config = dict(
    dataset='regions of photos with short descriptions (Visual Genome)',
    train_examples=101725,
    encoder_inner_norm=False,
    encoder_conv_stem=False,
    decoder_norm='layernorm',
    decoder_norm_position='pre',
    decoder_activation='quick_gelu',
    decoder_head_dim=32,
    decoder_inner_norm=False,
    residual_init='none',
    optimizer='adamw',
    beta1=0.85,
    max_steps=9000,
    batch_size=64,
    warmup_steps=900,
)
Rows from block 6 of the text decoder of a small image captioner, named by matrix and row number. Rows with one number belong to one neuron. Each number is 128 + 24 x the weight over its row's rms, rounded and kept within 0 to 255. All counts start at 0. After the name is the row's rms in percent of the matrix's.
Before each neuron's rows are labels from the 100 texts, of 14976, where the neuron reaches its highest value: "fires on" is the input token at the peak. Only what is clearly more common there than usual is listed. The data: regions of photos with short descriptions (Visual Genome). In brackets: how many of the 100, against the usual share in percent.
# fc1: MLP up (decoder.blocks.6.mlp.fc1.weight, 256x128), inputs 0-127
# fc2: MLP down (decoder.blocks.6.mlp.fc2.weight, 128x256, transposed), outputs 0-127

fires on: "the" (22 vs 5); "front" (14 vs 0.2); "cabinet" (7 vs 0)
fc1.13 092 [135 123 112 122 154 156 141 104 121 146 146 129 153 166 115 126 113 115 147 152  92 103 140 149 135  82 120 137 127 123 103  98 111 154 102 156 163 130 120 173 144 140 144 103 138 115 123 120  79 123 119  80  65 160 114 133 133 118 125 132 128  61 121 106 106  96 108 139 112 111 141 136 124 133 154 154 110 189 171 146 105  87 138 133 178 154 122 103 115 113 140 117 121 157 144 147 119 169 167 109 114  93 142 102 116 111 113 134  97 135 111 134 136 145 102 134 187 147 150 119  86 157 175 124 118 141 152 128]
fc2.13 091 [147 156 130 138 106 111 132 151  67  92 165 186  76 142 140 176 140 186 112 114  96 131 131 121 111 141 116 148 143 153 126 148  99 131 129  92 125 125 140 116  69 120 100 122 155 117 132  89 148 169 113 160 142  97 151  93  97 114 153 131  98 100 134 156 103 155 151 115 108 168 112  99 109 108 127 125 137 176 154 148 107 105 121 112 136 126 131 129 108 158 149 145 108 124 146 145 137 111 115 159 113 117 152 110 150 122  94 105 104 103 126 143 122 115 118 190 104 170 109 129 120 108 150 136 126 116 148 149]

fires on: "white" (14 vs 1.6); "chocolate" (13 vs 0); "cheese" (9 vs 0)
fc1.5 103 [105 140 102 157 112 120 164 153 113 107 138  99 179  95 157 127 122 130 144 142 138 123 153  76 136 129 152 130 128 144 113 112  96 115 157 123  97 106 167 187 117 111 153 137 123 156 134  82 101 156 106 131 122  86 164 149 134 143 122 116 154 118 128 149 136 149 133 108 135 128  90 138 136 139 119 129 123  82 129 158 148 153 179 177 130 156  94 129  66 101 118 123 133 156  82 103 141 112 145 149 122 143 137 151  86 158 135 149 118 105 125 155 162 100 142 111 124 131 148 147 116 140  59 118 125 128 151 107]
fc2.5 097 [147 128 119 115 133 122 101 133 108 159 128 119 127  90 118 107 115 145 118 133 147 134 102 164 138 104 115 136 149 144 126 164 132 128 116 129 148 154 121 119 142 121  94 118 138 173  94 158 122 145 187 141 119 113  88  82 139  86 123 162  89 134  86 152 104 202 153 115 142 131  93 178  99 144 132 131 129 148 167 142 125  93 114 146  85 134 119 152 106 161 164  85 169  97 110 105 172 144 155 145 151 142  94 135 125 119 105 120 119 137 124 150 107 150  97 134 146 167 121 124 124 113 115 101 142  77 115 118]

fires on: "reflection" (45 vs 0); "wall" (16 vs 0.3); "tracks" (11 vs 0.1)
fc1.225 090 [ 98 104  91 173 123 129 166 156 151 172 118 122 108 112 127  87 112  95 157 116 102 118 135 105 127 142 129 153 109 112 147 101 164 109 137 137 168 102 153 158 146 143 164  80 141 152 161 113  85 108 127 138 108 163 145 168  91 134  99 111 140 121 127 120 133 131  96  97 108 169 104 126 106 109 131 136 138 150 112 190 128 111 137 168 134 117 154 102 102  93 105 132 139 176 109 144 114 123 138 151 127 101 108 145  94 137 105 120  90 126 108 113 156  68 171 128 138 120 116 118 110 140 101 124 155 157 132 129]
fc2.225 085 [119  93 102 101  80 138 139 119 138 127 128 132 117 147 127  86 113 109 143 109  88 190 128 147 128 130 111 148 124 172 118 154 156 147 114 102 100 143 135 144 148 127 157 107 138 154 169 130 135 125 166 134 140  85 154 112 130 134 118 115 135 118 131 119  91 117  90 113 131 138 168 139 146 163 155 145 148 127  63  92 134 118 136 146 119 135 141 115 184 138  90 179 108 113 147 139  76 106 158 119 110 149 123  94 101 161 118 163 132 118 102 110 147 117 142 149 110 138 137 162 127 150  94  75 112 105 173 124]

fires on: "black" (16 vs 1); "and" (11 vs 1)
fc1.89 093 [ 69 147  85 130 163 130 138 119 115 117 149 158 145 128 148 110 118 119 122 138  78 120 151 105 119 114 131 129 107 196 111 151 126 116 109 121 103 116 142 148 104 140 131 118 114 123 130 101 145 119 134 129 137 154 125 175 140 161 140  99  95  80 122 147  77 136 104 109 105 112  81 111 141 126 112 161 111 129 130 139 155 159 137 159 184 126 136 177 148  93 119 163 129 137 114 122 103 140 156 155 116 133 141 168 132 145 130 138 163  93  98 128 156 144  85  89 129 120 103 175  66 137 143 125 125 155 120 143]
fc2.89 097 [107 111 110 135 144 111 156 117 130 152 120 160  92 121  96 106 135 134  93 149 150 142 100 130 130 116 176 107 153 136 152 160 175 149 151 116 125 130 142 136 161  92 141 100 152 134 149 184 112 152 168 113 171 109 136 137  88 106  90 156 152 152 158 118 132 103 144 156 128 125 106 115 169 104 147 106  96  82 123 163 107 136 120 116 119 121 144  86 125 109 125 120 127 108 124 171 114 129 158 124 140  84 144 109 123 118 141 104 106 134 113  87 110 131 122 104 168  72 176 132 141 126 110 119 180  99 148 111]

fires on: "towel" (22 vs 0); "with" (20 vs 0.9); "a" (12 vs 5.7); "has" (7 vs 0.3)
fc1.121 094 [ 81 120  89 166  80 120 145 110 125 115 132 134 159 105 133 117 106 154 129  97  97 133 128 144 130 113 115 103 117 130 110 116 141 106 170 191  86 147 122 165 152 158 154 107 126 106 124 140 114 143 131 120 133 138 156 180 138 107 127 109 103  76 132 135  95 145 105 112 114  85 106 139 131 128 144 128 144 126 173 169 134 114 149 145 187 166 101 115 111  87 105 120 166 112 126 115 144 158 156 130 170 143 145 162 130 145 124 117 135 138 123 109 134 112 101  92 150  85 131 146 114 117 133 188 115 153  97 126]
fc2.121 090 [129 137 134 118 116 152 158 116 145  73 117 147 139 130 145 133  86 155 142  78 128 154 108 162 121 128 217 138  81 167 148 134 134 111 180 152 120 107 129 149 138 125 175 132 118 110 122 130 149 129 130 142 143  78 103 138 161 100 117  94 132 175 125 164 135 140 110 144 145 107  92 129 144 133 128 138 117 124 132 152 110 119 131 154 164 113 129 136  88  82 139 114  98 119  67 130 107 134 142 108 171 108 127 157 102 118 127  90 171 115 122  95  84 131 127  97 142 121 113 152 136 144 104 129 136 135 122 123]

fires on: "the" (50 vs 5); "flowers" (33 vs 0.1)
fc1.235 084 [125 112  89 183 132 116 150 113 109 170 115 139 147 123 129  94  96  99 175 144 126 117 110 119 177  83 120 151 102 111 102 124 150 149 122 130 108 116 132 177 135 162 123 136 115 127 112 137 147 180 124 122 101 151 107 156 149 114 126 154 151 102 142  80 112 158 100 130 152 157 115 140 116  91 167 142  99 119 156 123 140 136 133 111 110 179 112 119 157  84 130 104 181 160 102 108 126 123 145 121 143  97 130 153 154 127 148 139 150 128 131 137 183  97 157  95 150 107 106 117 120 119 105 147 143  91  95 113]
fc2.235 078 [111  90 137 179  94 151 106 162 109 125 121 120 129 102  95 106 102 166 127 177  98 141 126  89 131 146 126 149 167 141 137 128 140 180  99 139 114 145 165 100  87 148 123 136 107 146 107 140 182 129 125 111 146 140 160  73 127 137 142 129  96 112 101 139  88 181 124 100 123 111 116 130  80 151 146 178 120 130 142  79 132 150 114 102 154 145 132 103 101 119 162 109 120  84 127 137 166 133 109 121 135 118 126 163 139 128 129 142 135 125 128 147 110 132  99 166 171 125 145 113 124  77 145 124 125 132 134 113]

fires on: "black" (32 vs 1); "foreground" (12 vs 0); "front" (11 vs 0.2)
fc1.12 101 [129 134 107  94 155 125 103 157 140 127 108 154 174 140 146 110 145  80 133  95 114 106 133 128 149 133 103  91  91 125 162 122 106 100 125 166 114 119 142 123 160 150 121 153  95 107 115  93 119 131 109 102 176 120  74 114 140 128  72 139 150 161 156 121 108 116 143 104 113 138 138 151 163 122 158 136  46 145 123 135 146 146 135 117 137  93 137 125 129 110 105 125 141 141 142 137 120  96 178 134 180 156 186 159 133 114 135 131 111 100 125 107 116 100 121 105 129 114 109  95 105 149 118 129 153 165 124 160]
fc2.12 109 [104 114 144 138 109 118  79 163 124 121  66 125 144 112 138 154 116  94 130 125 120  94  89 103 151 168 119 158 140 125 143 120 110  72 133 137 139  96 184 139 136 110 126 136 108 118 125 117 148 167 141 140 179 102 122 121 135 118 120 165 127 176 185 154 130 118 141 106 124 127 127 128 116 117 124 160 158 139  80 163 119 142 131 111 132 151 143  95 125 131 130 127 140 142 114 110 145 128 125 137 137 168 117 123 113 143 148 125  85 108 144 132  79 110 159 180 123 154  73 105 154 162  88  93 160 134 109 119]

fires on: "side" (27 vs 0.2); "top" (19 vs 0.2); "bottom" (15 vs 0); "edge" (7 vs 0)
fc1.185 099 [135 145 115 131 163 134 151 153 125 141 153 111 145 123 121 127 107  67 121 138 159 144 142 112 148 104  74 122 100  90 140 136 158 144 163 145 167 122 148 138 132 195 111 138  72 141 119  77 104 131  90 152 112 134 135 171 116 133 139 130 143 135 127 142 136 127 127 139 126 150 147 132 139 139 101 113 109 163 131 168 136 168 133 151 105 117 105 104 128 108 115 133 159 146 127 129 101 101  95 160  85 151 118 163 130 121 136 112 153 104 105 119 191 140  97 111 123 101 102  96 126 153  78 110 111 132  95 175]
fc2.185 089 [121 109 129 170 148  97 161 125 134 122 132  83 109 136 136 108 164  98 133 116 119  96 116 103 108 143 115 127 121 135 110  95 149 114 169 140 154 154 136  92 150 113 154  90 112 125 165 104 138  98 145  92 169  97 151 155 109 108 108 122 144 147 153 133 123 100 146 173 151 180 134 170 105 144 126 108 106 101  99 136 121 131 107  92 166 122 164 146 136 117  92 118 123 125  69 165 127 103 109 182 150 144 137 156 123 106 145 146  81 119 141 151 138 104 179 106 131  91 139 137 131 139 109 164 112 112 113 137]

fires on: "of" (39 vs 2.1); "with" (36 vs 0.9)
fc1.133 097 [138 152 118 143 155 146 139 160 121 117 136 124 152 182 135 123 106 110 121 144 134 143 116  90 168 106 119  97 114 148 117 145 108 128 149 157 135 104 139 185  88 117 135 134 104 121 105  89 104 149  96 106 117  80  95 130 143 116 123 137 137  83 155  78  78 114 142 132  97 169 143  96 146 103 137 122 107 113 112 116 107 154 189 112 175 174 122  83 137 116 137 108 103 111 170  98 132 129 132 164 121 105 158 119 111 167 147 152 149 114 127 160 163 133 108 127 127 102 155 119 139 144 141 136 145 124 110 161]
fc2.133 098 [134 142 131 155 162 100 143 115 122 154 156  99 159 125 109 129 104 142 118 158 180 140 107 118 142 133 161 128 128 156 152 130 145 149 110 150 105 151 145 115  77 101 112 106 138 135  87 131  91 116  94 151  83 129 165 121 132 128  98 128 135 155 161 108 127  78 128 112 131 124 172  79 147 154 132 126  75 113 141 127 102 138  94 126 140 113 124 103 120 150 104 136 144 135  91 146 104 164 115 148 141 166 114 113 103 143 125  95 125 170 102 116 113 120 156 167 113 128 117 200 178 130 134 143 111 153 124  86]

fires on: "pizza" (40 vs 0.1); "mouse" (16 vs 0); "pepper" (11 vs 0); "towel" (9 vs 0)
fc1.192 097 [124 138  68 158 122 145 121 137 115 128 155  77 146 142 153 144 111 137 105 109 103 136 167 158 137 128 127  80 145 131 125 101 118 121 173 146 113 108 140 160 144 135 159 138  81 114 136 109 157 137 115  94 125 148 133 127 148 118 123 106 137  82 110 106  89 130 129  97 141  99 126 105 151 128 156  90 141 144 121 140 117 122 151 121 163  76 121  85 121 107  62 132  78 125 123  99 156 154 145 131 113 116 179 140 154 142 120 165 139 131 117 138 161  67 104 126 142 115 154 142 128 130 149 163 149 164 105 154]
fc2.192 096 [135 154 102 145 116 163 136 143  94  91 121 120 147 129 137 143 120 143 155 120 140 162 117 137  98 174 152  89 116  97 138 115 144 107 162 131 122 123 135 145 141 123 181 109 128 140 141 131 141 118  81 122 146 111 100 109 159 118 122 121 116 155  98  94 135 178 104 133 110 117 187 100 131 124 107  83 169 149 135  89 141 133 119 126 114  83 149 147 127 120 191 110 135 125 119 128 129 142 134  91 160 147 138 120 119 107 152  99 152  71 100 117  93 151 140 162 199 138 132 114 104 126 110 157 165 120 111 114]

fires on: "three" (34 vs 0.1); "two" (23 vs 0.3); "very" (15 vs 0)
fc1.168 092 [100 139 111 109 109 116 175 177 164 167  89 160 133 137 158 104 134 105 154  92 148  91 147 111 144 114 133 102 126 113 123 112 136 125 119 144 163 145 108 163 132 146 174 105 118 133 135  93  81 133 109 132  87 110 119 123 108 114 129 123 179 129 119 140 120 125 126 102 125 121  98 146 136 146 156 129 148 131 149 146 154  84 142 158 119 133 128 134 120 124 134 111 107 180 135 120 151 152 122 149 105  75 149 136  57 159 163 173  87  98 117 149 116 134 110 113 165 156 138 132  96 122 104 155  91 161 124 119]
fc2.168 085 [133 140 146 134 178 134 138 148 149 116 113 112 149 133 156 151 145 134 126 153  73 125 117 130 131 134  96 135 174 111  84 143 111 116 140 130 146 101 149 123 161 124 140 180 109 174 112 147 131 122  94 109  91 101 115 144 110 134 144  82 120 116  84 155 110 163 123 147 131 140 135 121 126 166 108 172 136  78 111 142 140 157 139 110  87 157  81 132 153 147 179 126 104 127 128 126 103 117 126  95 139 165 109 117  67 148 148 128 115 137 115 140 132 185 134  78 106 150 134 145 106 122 119 131 117 128 108  84]

fires on: "white" (19 vs 1.6); "seat" (11 vs 0); "floral" (9 vs 0); "pink" (7 vs 0.1)
fc1.209 104 [138 133 103 175 127 127 161 151  88  97 137 129 161 117 144 127 116 120 138 103 142 166 149  86 127 102  82 114 123 135  92 133 167 152 171 135 111 139 152 164 118 176 111 141 114 145 114  90 148 149 115 124 112 117 152 176 133 102 134 153 136  86 135 105  86 142 127 129 118 143 135  99 126  98 118 130 114 106 114 137 118 172 150 158 141 118  95 110 132  89  78 108 139 138  94 130 107 117  96 157  93 125 147 169 112 143 144 167 141 146 106 157 151  97 112 106 137 113 136 147 148 167  85 166 136 102 119 170]
fc2.209 111 [119 112 128 121  91 156  94 127 139 130 130 150 124  80  81 127 126 183 142 115 125 138 105 143 118 166 128 132 122 156 113 104 138 129 151 146 132 190 139  73 161  77  81 104 130 149 117 122 116 141  93 128  83 141 157 124 104 102 131 144  91 170 148 122 151 159 118 127 134 164 110  97 153 144 151 131 110 152 159 118 119 136 136 137 123 122 142 128 119 109 193 103 131 143 103 150 101 115 106 125 171 109 122 132 105 115  93 137 132 137 115 165 100 102 129 170 122  81 128 145 114 141 120 118 172 169 105 152]

fires on: "pizza" (27 vs 0.1); "tomato" (15 vs 0); "cake" (11 vs 0.1); "cheese" (8 vs 0)
fc1.149 108 [118 147  83 154 143 138 152 161 131 104 170 101 113 149 161 131 103 149 102 114 142 139 156  90 105 124 150  99 154 202 138  97 122 130 161 120 111 116 105 154 100 109 177 102 117 154 164 123 133 102  96  98 137 127 144 115 146 119 100  81 142 108 139 112 156 140 141 106 130 142 136  99 130 144 113  96 133 108 126 145 103 134 183 136 175  93 137  58 118 103  90 136  97 149 139 119 164 120 137 144 138  92 132 123 141 146 117 180 142 122 120 143 142  85 123 135 131 123 140 158 115 109 101 151 146 123 114 124]
fc2.149 110 [144 151  94 140 137 125 103 121 127 145 130 134 108 111 119 114 138 155 131 118 135 142 147  94 132 148 105 130 132 155 131 120 103 116 132 119 104 135 116 130 121 132 166 108 132 155 159 169 173  75 113 119 150 103 142 107 157 139 100  90 121 151  96 133 150 179 165 139 119 143 145 121  90 109 112  89 129 123 112  92 118 135 140 113 118 106 156 109 165 143 143 119 113  70 121 122 117 131 151  91 147 144 112  96 159 105 164  99 126  61  93 147 151 122 131 184 147 189 156  76 158 133 135 132 169 113 148 127]

fires on: "of" (53 vs 2.1); "soup" (8 vs 0)
fc1.57 094 [ 99 154 129 147 105 142 132 186 119 100 102 122 134 162 164 132 106 124 143 132 129 146 134  97 153 144 156  99 135 130 129 209 152 103 123 163 132 109 119 137 135 129 150 125 125 133 139 107 148 138 103 108 140 111 119 126 138 116 110  83 157 125 178 108 105 128 151 101 105 155 147 113 156 109 162  80 122  93 148 112  70 127 139  93 136 141 145  97 137 111 107 100  87 129 144 101 166 109 100 148 113 133 136 117  98 167 139 164 160 150 112 151 125 129 112 150  84 156 165 130 166 138  81 110 125 118 143 148]
fc2.57 088 [144 140 102 149 102 102 167 109 151 121 136 143  89 138 118 128  78 165 124 162 120 159 108  98 137  94 154 137 177  82 113 112 139  65 119 138 151 137 118 134 100 124 132  77 132 142 159 162 161 142 143 152 132  95 140 138 107 131 102 109 145 134 156 170 134 131 123 117 156 141 136 120 115 105 137 113 116 122 156 156 145 123  80 136 114  96 156 105  79 149 107 208 158 114 120 132  75 130 118 121 118 133 140 149 155 113 111 127 135 162 134 112 129 127 100 153  90 142 139 138 154  87 133 122 152 130 141 110]

fires on: "towel" (27 vs 0)
fc1.77 076 [107 124  88 163 116 135 137 121 148 148 102 102 142 124 133 151 123 124  95  97  80 102 146 141 140 135 158  86 152 127 139 132 116 125 144 162 112 107 101 175 134 125 169 120  91 109 125  83 122 115 113 100 133 180 139 144 165 109 123 104 136  79  87 145 146 140 116 100 125  81 114 134 111  88 163 105 145 155 128 142 120 135 144 160 164  81  97 114 149 105 112 125  99 118 134 116 138 164 128 149 146  81 129 152 124 180 136 160 128 141 113 140 160  92 134 147 139  83 139 139 131  99 122 142 169 169 116 133]
fc2.77 073 [108 153 116 109 142 118  86 126 126 135 133 145 154 132 156 132 153 117 148  82 143 164 128 147 135 146 163 126 132 100 125 118 142  95 136 125 153  74 111 158 128 108 163 138 150 129 193 142 154 150  84 128 168 129 131 108 160 129 149 126  93 158 119 138 107 200  77 145 123 146 151 115 131 131 122 127 199 122  87 126 145 122 110 119 109  98 133 115 114 125 134  98 100 140  98 128 132 179 130 111 137 151 137  97  95 101 146  93 143  94 140 134  65 128 115 133 153 129 130 106 118 108  94 149 149 124 137 135]

fires on: "the" (34 vs 5); "on" (13 vs 3); "dirt" (12 vs 0); "paved" (10 vs 0)
fc1.94 106 [112 147 143 140 123 125 128 132 144 132 133  78 140 127 126 136 133 116 100 111 147 128  97 117 130 142 123  96 127 130 132 108 137 139 160 135 157 148 126 115 171 183 115  77 146 158 121 125 146 132 116 101 144 126  86 125 129  94  81 134 162 132 169 117 169  96 147 162 161 127 152 174 101  70  92 112 145 132 132 173  96 145 122 112 105 139 146  72  96 112 124  57 144 180 127 140 137 138 124 109 144 120 127 114 152 111 146 108 149 175  96 108 116 111 132 162 101 148 160 106 129 113 111 141 144 113 128 157]
fc2.94 111 [128 148 128 121  99 114 128 128 119 139 118 150 128 133  74  92 109 105 141 125 193 125  89 101 124 134 139 151 150 145 136 141 179 117 138 109 128 117 179 171 104 130 172 113 125 159 109 160 110 162 141 139 148 106 112 104 114 109 116 136 133 121 145 127 192 157 141 176 148 124  85  91 163 125  70 112 116  94  87 172 147 125 118 100  87 152 149 113 113 105 150 138 125 139  85 147 103 125 142 111  94 131 144 126 102 140 162 124 106 125 120  98 134 130 125 134 104  91 153 134 125 104 103 130 167 139 116 132]

fires on: "of" (22 vs 2.1); "a" (15 vs 5.7); "male" (9 vs 0); "police" (8 vs 0)
fc1.53 111 [ 95 128 123  94 148 124 167 123 159 142 108 143 134 144 127 108 155 135 147 121  85 125 153 165 154 128 179 109 153 113 145 150 125 111 113 135 127  97  88 109 120  82 159 115 151 121 161 143  97  94 112 136 130 166  91  96 123 123  96  86 147 130 134  80 140 134 175  83 126 110  93 118 142 146 142 152 108 125 153 125 107 107 164 133 147 133 137 145 124 134 142  84 124 169 160 104 159 109 190 146 120 127 116 117 103 158 119 161 119 135 113 150 142 129 142 147  97 107 100 152  76 118 144 108 122 160 172 132]
fc2.53 112 [145  92 131 148 110 139 144  97 112 151 143 134 126  86 103 101 143 142 169 121 156  87 106 140 121 113 149 154 108  97 121  81 120  99 145 121 115 154 153  86 162 141 109 115 157 116 170 141 164 155 127 145 132 133 123 109 131 111 146 142 146 146 135 119 190 106 125 126 181 169 119 132 117 125 156 140 123 112 137 149 103 139 127  70  92 143 145 177 145 128 148 146 115 142  68 156 109 119 116 128 141 101 130 116 101 126 111 108 164 107 145 125 119 103 162 123  90  96 144  83 133 107  73 110 149 137 109 153]

fires on: "stuffed" (31 vs 0); "teddy" (23 vs 0); "of" (21 vs 2.1); "the" (17 vs 5)
fc1.51 101 [ 97 133 144 104 171 136 118 139 124 107 166 139 146 138 143 141 127 112 140 131 113 122 141 149 134 113 151 115 146 151 134  82  92 123 119 145  97 106  91 139 132 116 111 115 111 182 124 127 120 106  88 170  71 132  94  96  96 150  96  82 118  95 154 116 132 133 178 141 177 161 169 125 154 123  98 112 130 148 163 127 117 115 161 119 174 130 140  92 122 106 135 116 135 195  99 148 141 128 140  96 133 133 131 134 154 106 122 164 169  82 128 115 137 116 152 166 137 108 115 169 117 122 135 136  94 138 126 111]
fc2.51 098 [ 99 123 129  86 114 131 146 143 127 118 116  80 163 149 174 123 113 132 146 104 117 119 135 115 110 132 145  87 152 116 143 164  95 123 166 122  65 107  87  93 108  87 126 128 159 115 120 112 126 125 120 141 103 119 128 112 130 121 116 105 150 133 112 153 134 130 139 111 193 123 157 143 112 184 126 141 168 138  87  85 110 169 132 108 144 100 123 142 130 123 188 131  83 126 131 115 120 154 133 109 146 179 146  79 128 143 104 145 133 135 131 152  92 129 159 177 122 122  99 154 118 152 104 150 120 128 116 146]

fires on: "towel" (9 vs 0); "television" (9 vs 0); "tv" (7 vs 0)
fc1.211 105 [121 118  91 155 111 133 134 129 103 136 158  99 171 110 150 156  77 136 109 136  67 119 180 162 135 103 130 143 130 160 145 117  98 128 149 134 118 103 116 163 145 117 133 130 133 109 113 122 134 160 128  89  71 182 167 140 118 151 118 134 120  68 108 151 151 114  95  90 134  97 134  83 152 102 157 138 139 141 109 142 106  92 126 121 148 143 111 117 114 101 109 109  92 120 113 112 120 140 128 164 136 144 162 125 121 130  98 111 119 145 115 150 132 127  93 129 129 113 129 110 137 132 164 153 139 197 118 171]
fc2.211 100 [163 151 128 135  74 110 129 142 125 120 114 141  93 143 140 142 112 118 133 156 146 151 132 107 174 110 130 148  92 137 159 152 128  96 164 101 116 104 142 153 135 158 153 133 139 117 139 110 176 139 102 126 114 129  96 139 117 163 111 137 143 137  92 116 112 157  72 144 129 113 167  83 127 130 115 150 128 101 122 148 173 133 119 130 132 117 123 163 125 116 144 127 122 132  94 152 115 120 153 130 147 177 158  88  82 114 108 108  99  79 139  94  96 127 138 108 117 172 108 135 117 132 164 196 152 103  87 105]

fires on: "the" (30 vs 5); "left" (11 vs 0.1); "right" (9 vs 0.1); "its" (7 vs 0)
fc1.164 093 [119 115 120 140 161 138 123 107 132 149 161 142 125  96 124 112 129 114 111  88 121 114 121 129 176 119 133 150 121 119 180  69 104 166 134 158 118 136  97 129 146 144  80 109 115 126 147 127 146  99 110 151 110 159 107 127 143 146 112  88 159 148 123 108 100 138 114 126 123  96  76 133 130 105 165 114 105 179 145 126 125 102 177 137 180 135 138 110  99 113 117 130 167 156 123 129 159 136 133 106 116 118 130 142 176 113 127 139 158  82  99 117 125 134 134 144 169  90  86 163 125 117 165 106  89 159 158 108]
fc2.164 070 [158 131 163 133 138 131 124 169 117  93  64 134 148 130 144 118 116 106  77 126 128 120 170 124 124 171 127 121 138 171 177 139  93 119 119  90 129 129  93 111 119 138 138 131 126 104  99 116 143  96 152 155 108 100 100 108 146 133 109  98 138 162 122 120 112 122 122  62 139 138 136 144 139 145 131  94 141 156 156 129 128 135 139 114 111  95 154 127 118 165  99 148 140  48  93 118 156 113 139 153 192 135 120 171 134 152 115 115 116 164 108 154 111 134 106 144 125 129 156 141 105 135 153 121 148 150 131 160]

fires on: "of" (49 vs 2.1); "decker" (30 vs 0)
fc1.182 102 [127 108  98 154 179 108 119 166 171  93 137 115 147 119 145 157  98  67 132 122 127 103 151 127 175 115 125 132 118 166 190  77 118 121 128 129 163  98 109  92 146 122 125 128 119 155 100 102 125 134 126 155 131 125 127 136 156 161 117  67 107 123 159 140 126 128 145  99 148 127 160 122 119 110 128 107  85 113 150 116  91 142 143 144 149 127 193 118 122 134 126 148 102 162 137 132 161 130 156 140 114 138 124 162 124 125 144 108 142  94  88 168 123 119 126 141 151 113 108 155  89 136 114 110 137 131 166  89]
fc2.182 090 [100 129 158 117 129 111 121 147 148 117 111 144 131 100 146  98 140 133 125 132 116 119 140 141 165 155 163 120 101 140 171  97 129 128 132  65 149 152  40  96 128 128 135 121 140 133  80  73 123 147 132  99 169  79  92 139 124 122 130 146 131 141 140 140 140  84 100 104 143  73 152 108 139 115 107 113 131 138 114 165 116 141 146 138 131 116 118 133 145 170 119 113  75 133 174 116 148 150 152 117 144 129  91 155 148 153 152 147 137 131 116 137 110 156 112 139 167 133 124 180 115  98 116 132 145 119 143  98]

fires on: "three" (35 vs 0.1); "of" (29 vs 2.1); "two" (23 vs 0.3); "several" (13 vs 0)
fc1.205 097 [ 83 117 156  82 104 141 151 168 134 150 113 108 114 161 109 124 127 109 141 115 150  92 150 164 119 149 185 124  97 145 105 140 124 122 108 126 118  94  97 171 117  96 162  91 126 102 139  81  89 107  93 145 108 124 109 148 115 131 123 115 189 152 137 119 162  87 121 126 126 134 142 142 121 161  92 111 131 136 145 157 133 122 117 143 115 130 140 134 156 116 141 118 115 190 127 144 182 108 110 177 158 111 131 158  96 154 135 131  79 127 139 123 134 128 137 133 117 143  96 140 123 101  83 136 106 153 112 149]
fc2.205 105 [150 148 116 128 122 114 110 119 131 128 111  96 156 100 108 158 154 167 155 169 102 169 151 131 151 143 121 106 123  72 132 119 105 120 146 129 135 157 141 118 144 143  93 132 147 146  74 167 158  98  93 166 122 116  84 109 104 144 129 150 108 143  74 137 132 119  85 107 158  93 102 120 112 122 110 132 125 128 151 128 104 125 157 118  74 161 147 154 189 150 159 132 116  91 125 123  97 127 106 132 123 135 135 114  84 136 152 161 182 113 113 136 123 105 122 160 148 105 150 117 100 167 110 148 121 125 118 123]

fires on: "the" (46 vs 5); "wet" (10 vs 0); "mid" (7 vs 0); "in" (7 vs 1.7)
fc1.3 099 [102 135 130 123 149  96 126 112 117 188 123  90 162 127 117 103 121 114 113 117  76 114 132 129 130 122 137 144 124  99 151 138 143 179 113 123 139 128 141 137 202 120 126 101 100 177 131 156 138 121 128  73 111 167  72 139 112 141  57 149 124 117 132  98 143 117 117  99 159 109 137 161 102 110 134 152 100 146 157 149 117 140  92 123 124 132 116 118 115  87 127  88 162 160 141 144 113 121 123 132 153  98 125 193 129 125 107 126 105 174 110 131 163 137 124 131 153 150 152 128 141 127 117 156 134 139 111 129]
fc2.3 097 [145 156 141 114 128 127 125 130 115 113 152 106 108 157  67 126  86 109 103 135 127 158 113  91 122 123 111 140 178 131 166 161 137 138 100 104  84 102 156 122  88 100 118  89  82 173 119 133 121 102 169 131 102 111 141 105 140 160 107 119 144 132 144 129 148 133 145 129 131  99 131 127 117 114 124 133 164  75 135 129 162 153 143 135 167 124 154 135 111 114 140 125  83 130 132 159 107 137 106 153  76 104 126 183 134 136 185 127 133 127 139 159 140 134  92 115 112 148 165 164 157 109 114 162 102 113 137 103]

fires on: "dog" (30 vs 0.2); "computer" (16 vs 0.1); "cat" (11 vs 0.1)
fc1.81 108 [112 117 102 126 131 102 155 160 113 165 117 148 106 141 132 125 156 132 123 109 120 152 121 131  65 154 132  77 123 137 109 121 160 107 130 173 117 110 137 138 143 160 150 132 120 138 122 135 125 160 133 105 149 103 113 116 173 136 111 114 155 105 150  42  65 137 136  86  92 190 105 122 142 152 125 126  91 102 123 141 139 110 163 109 172  89 103 114 135 117  96 109 130 143 145 105 163 106 132 146 143 108 157 127 140 166 109 144 150 120 138 131 138  99 132  92 106 162 145 124 143 148 144 146 156 156 130 122]
fc2.81 109 [102 109  73 150 157 112 145 119 131 109  82 161 131 131 137 148  94 105 165 133 116 118 145 121 128 126 121 171 156 146 168  92 128 114 140 104 123 153 137  96 144 147 111 103 114 184 103 144 133 109 151 114 154 108 113 109 152 119 117 102 151 141 164 167 178 122 117 114  97 137 123 135 143 114 107 135 159 116 117 116 142  81 113 172 111  95 152 108  75 135 136 152 123 145 110 161  90 186 157 110 124 134 120 142 107 128 155  87  91 154 105 144 102  99 142 125 141 126 102 170 130 103  94 119 144 152 144 117]

fires on: "the" (65 vs 5); "in" (11 vs 1.7)
fc1.29 106 [121 131 130 138 119  86 123 123 114 184 137 150 153 105 134  86 134 128  89 105 140 146  93  98 126 124 120 113 137 127 126 109 174 143 111 160 118 166 150 165 183 134  99 131 114 171  99 130 153 156 100 111 143 149 112 132 109 100 105 143 140 101 135 110 119 111 130 140 138 138 147 147 116  58 139  97 103 101 155 159 120 142 103 118 145 151  74 114 157 106 138 100 184 118  98 116 150 139 102 147 151  90 125 133 149 119 123 133 146 146 141 126 175 146 133 111 128 160 168 120 155 124 132 176 141 120  72 138]
fc2.29 109 [128  94 160 126 115 166 114 150 128  99 152  99 116 148  58 149 125 148 116 150 134 139 113 157 149 132 146 143 144 156 165 121 129 137 142 111 104 135 127 101  54 151 148  75 101 162 128 120 119 129 166 163 148 131 107 138 121 152 125 110 133 106 123 166 159 117 148 153 147 106 155 139 115  90 113 114 128 130 162 104 130 157 124 142 133 171 109 124 170 140 166 180 108 121 117 134 112 129 148  86 147 149  84 129  93 119 176 129 133 121 134 133  72 126  90 102 135 134 135 139 118 135 100 125 108 101 155 102]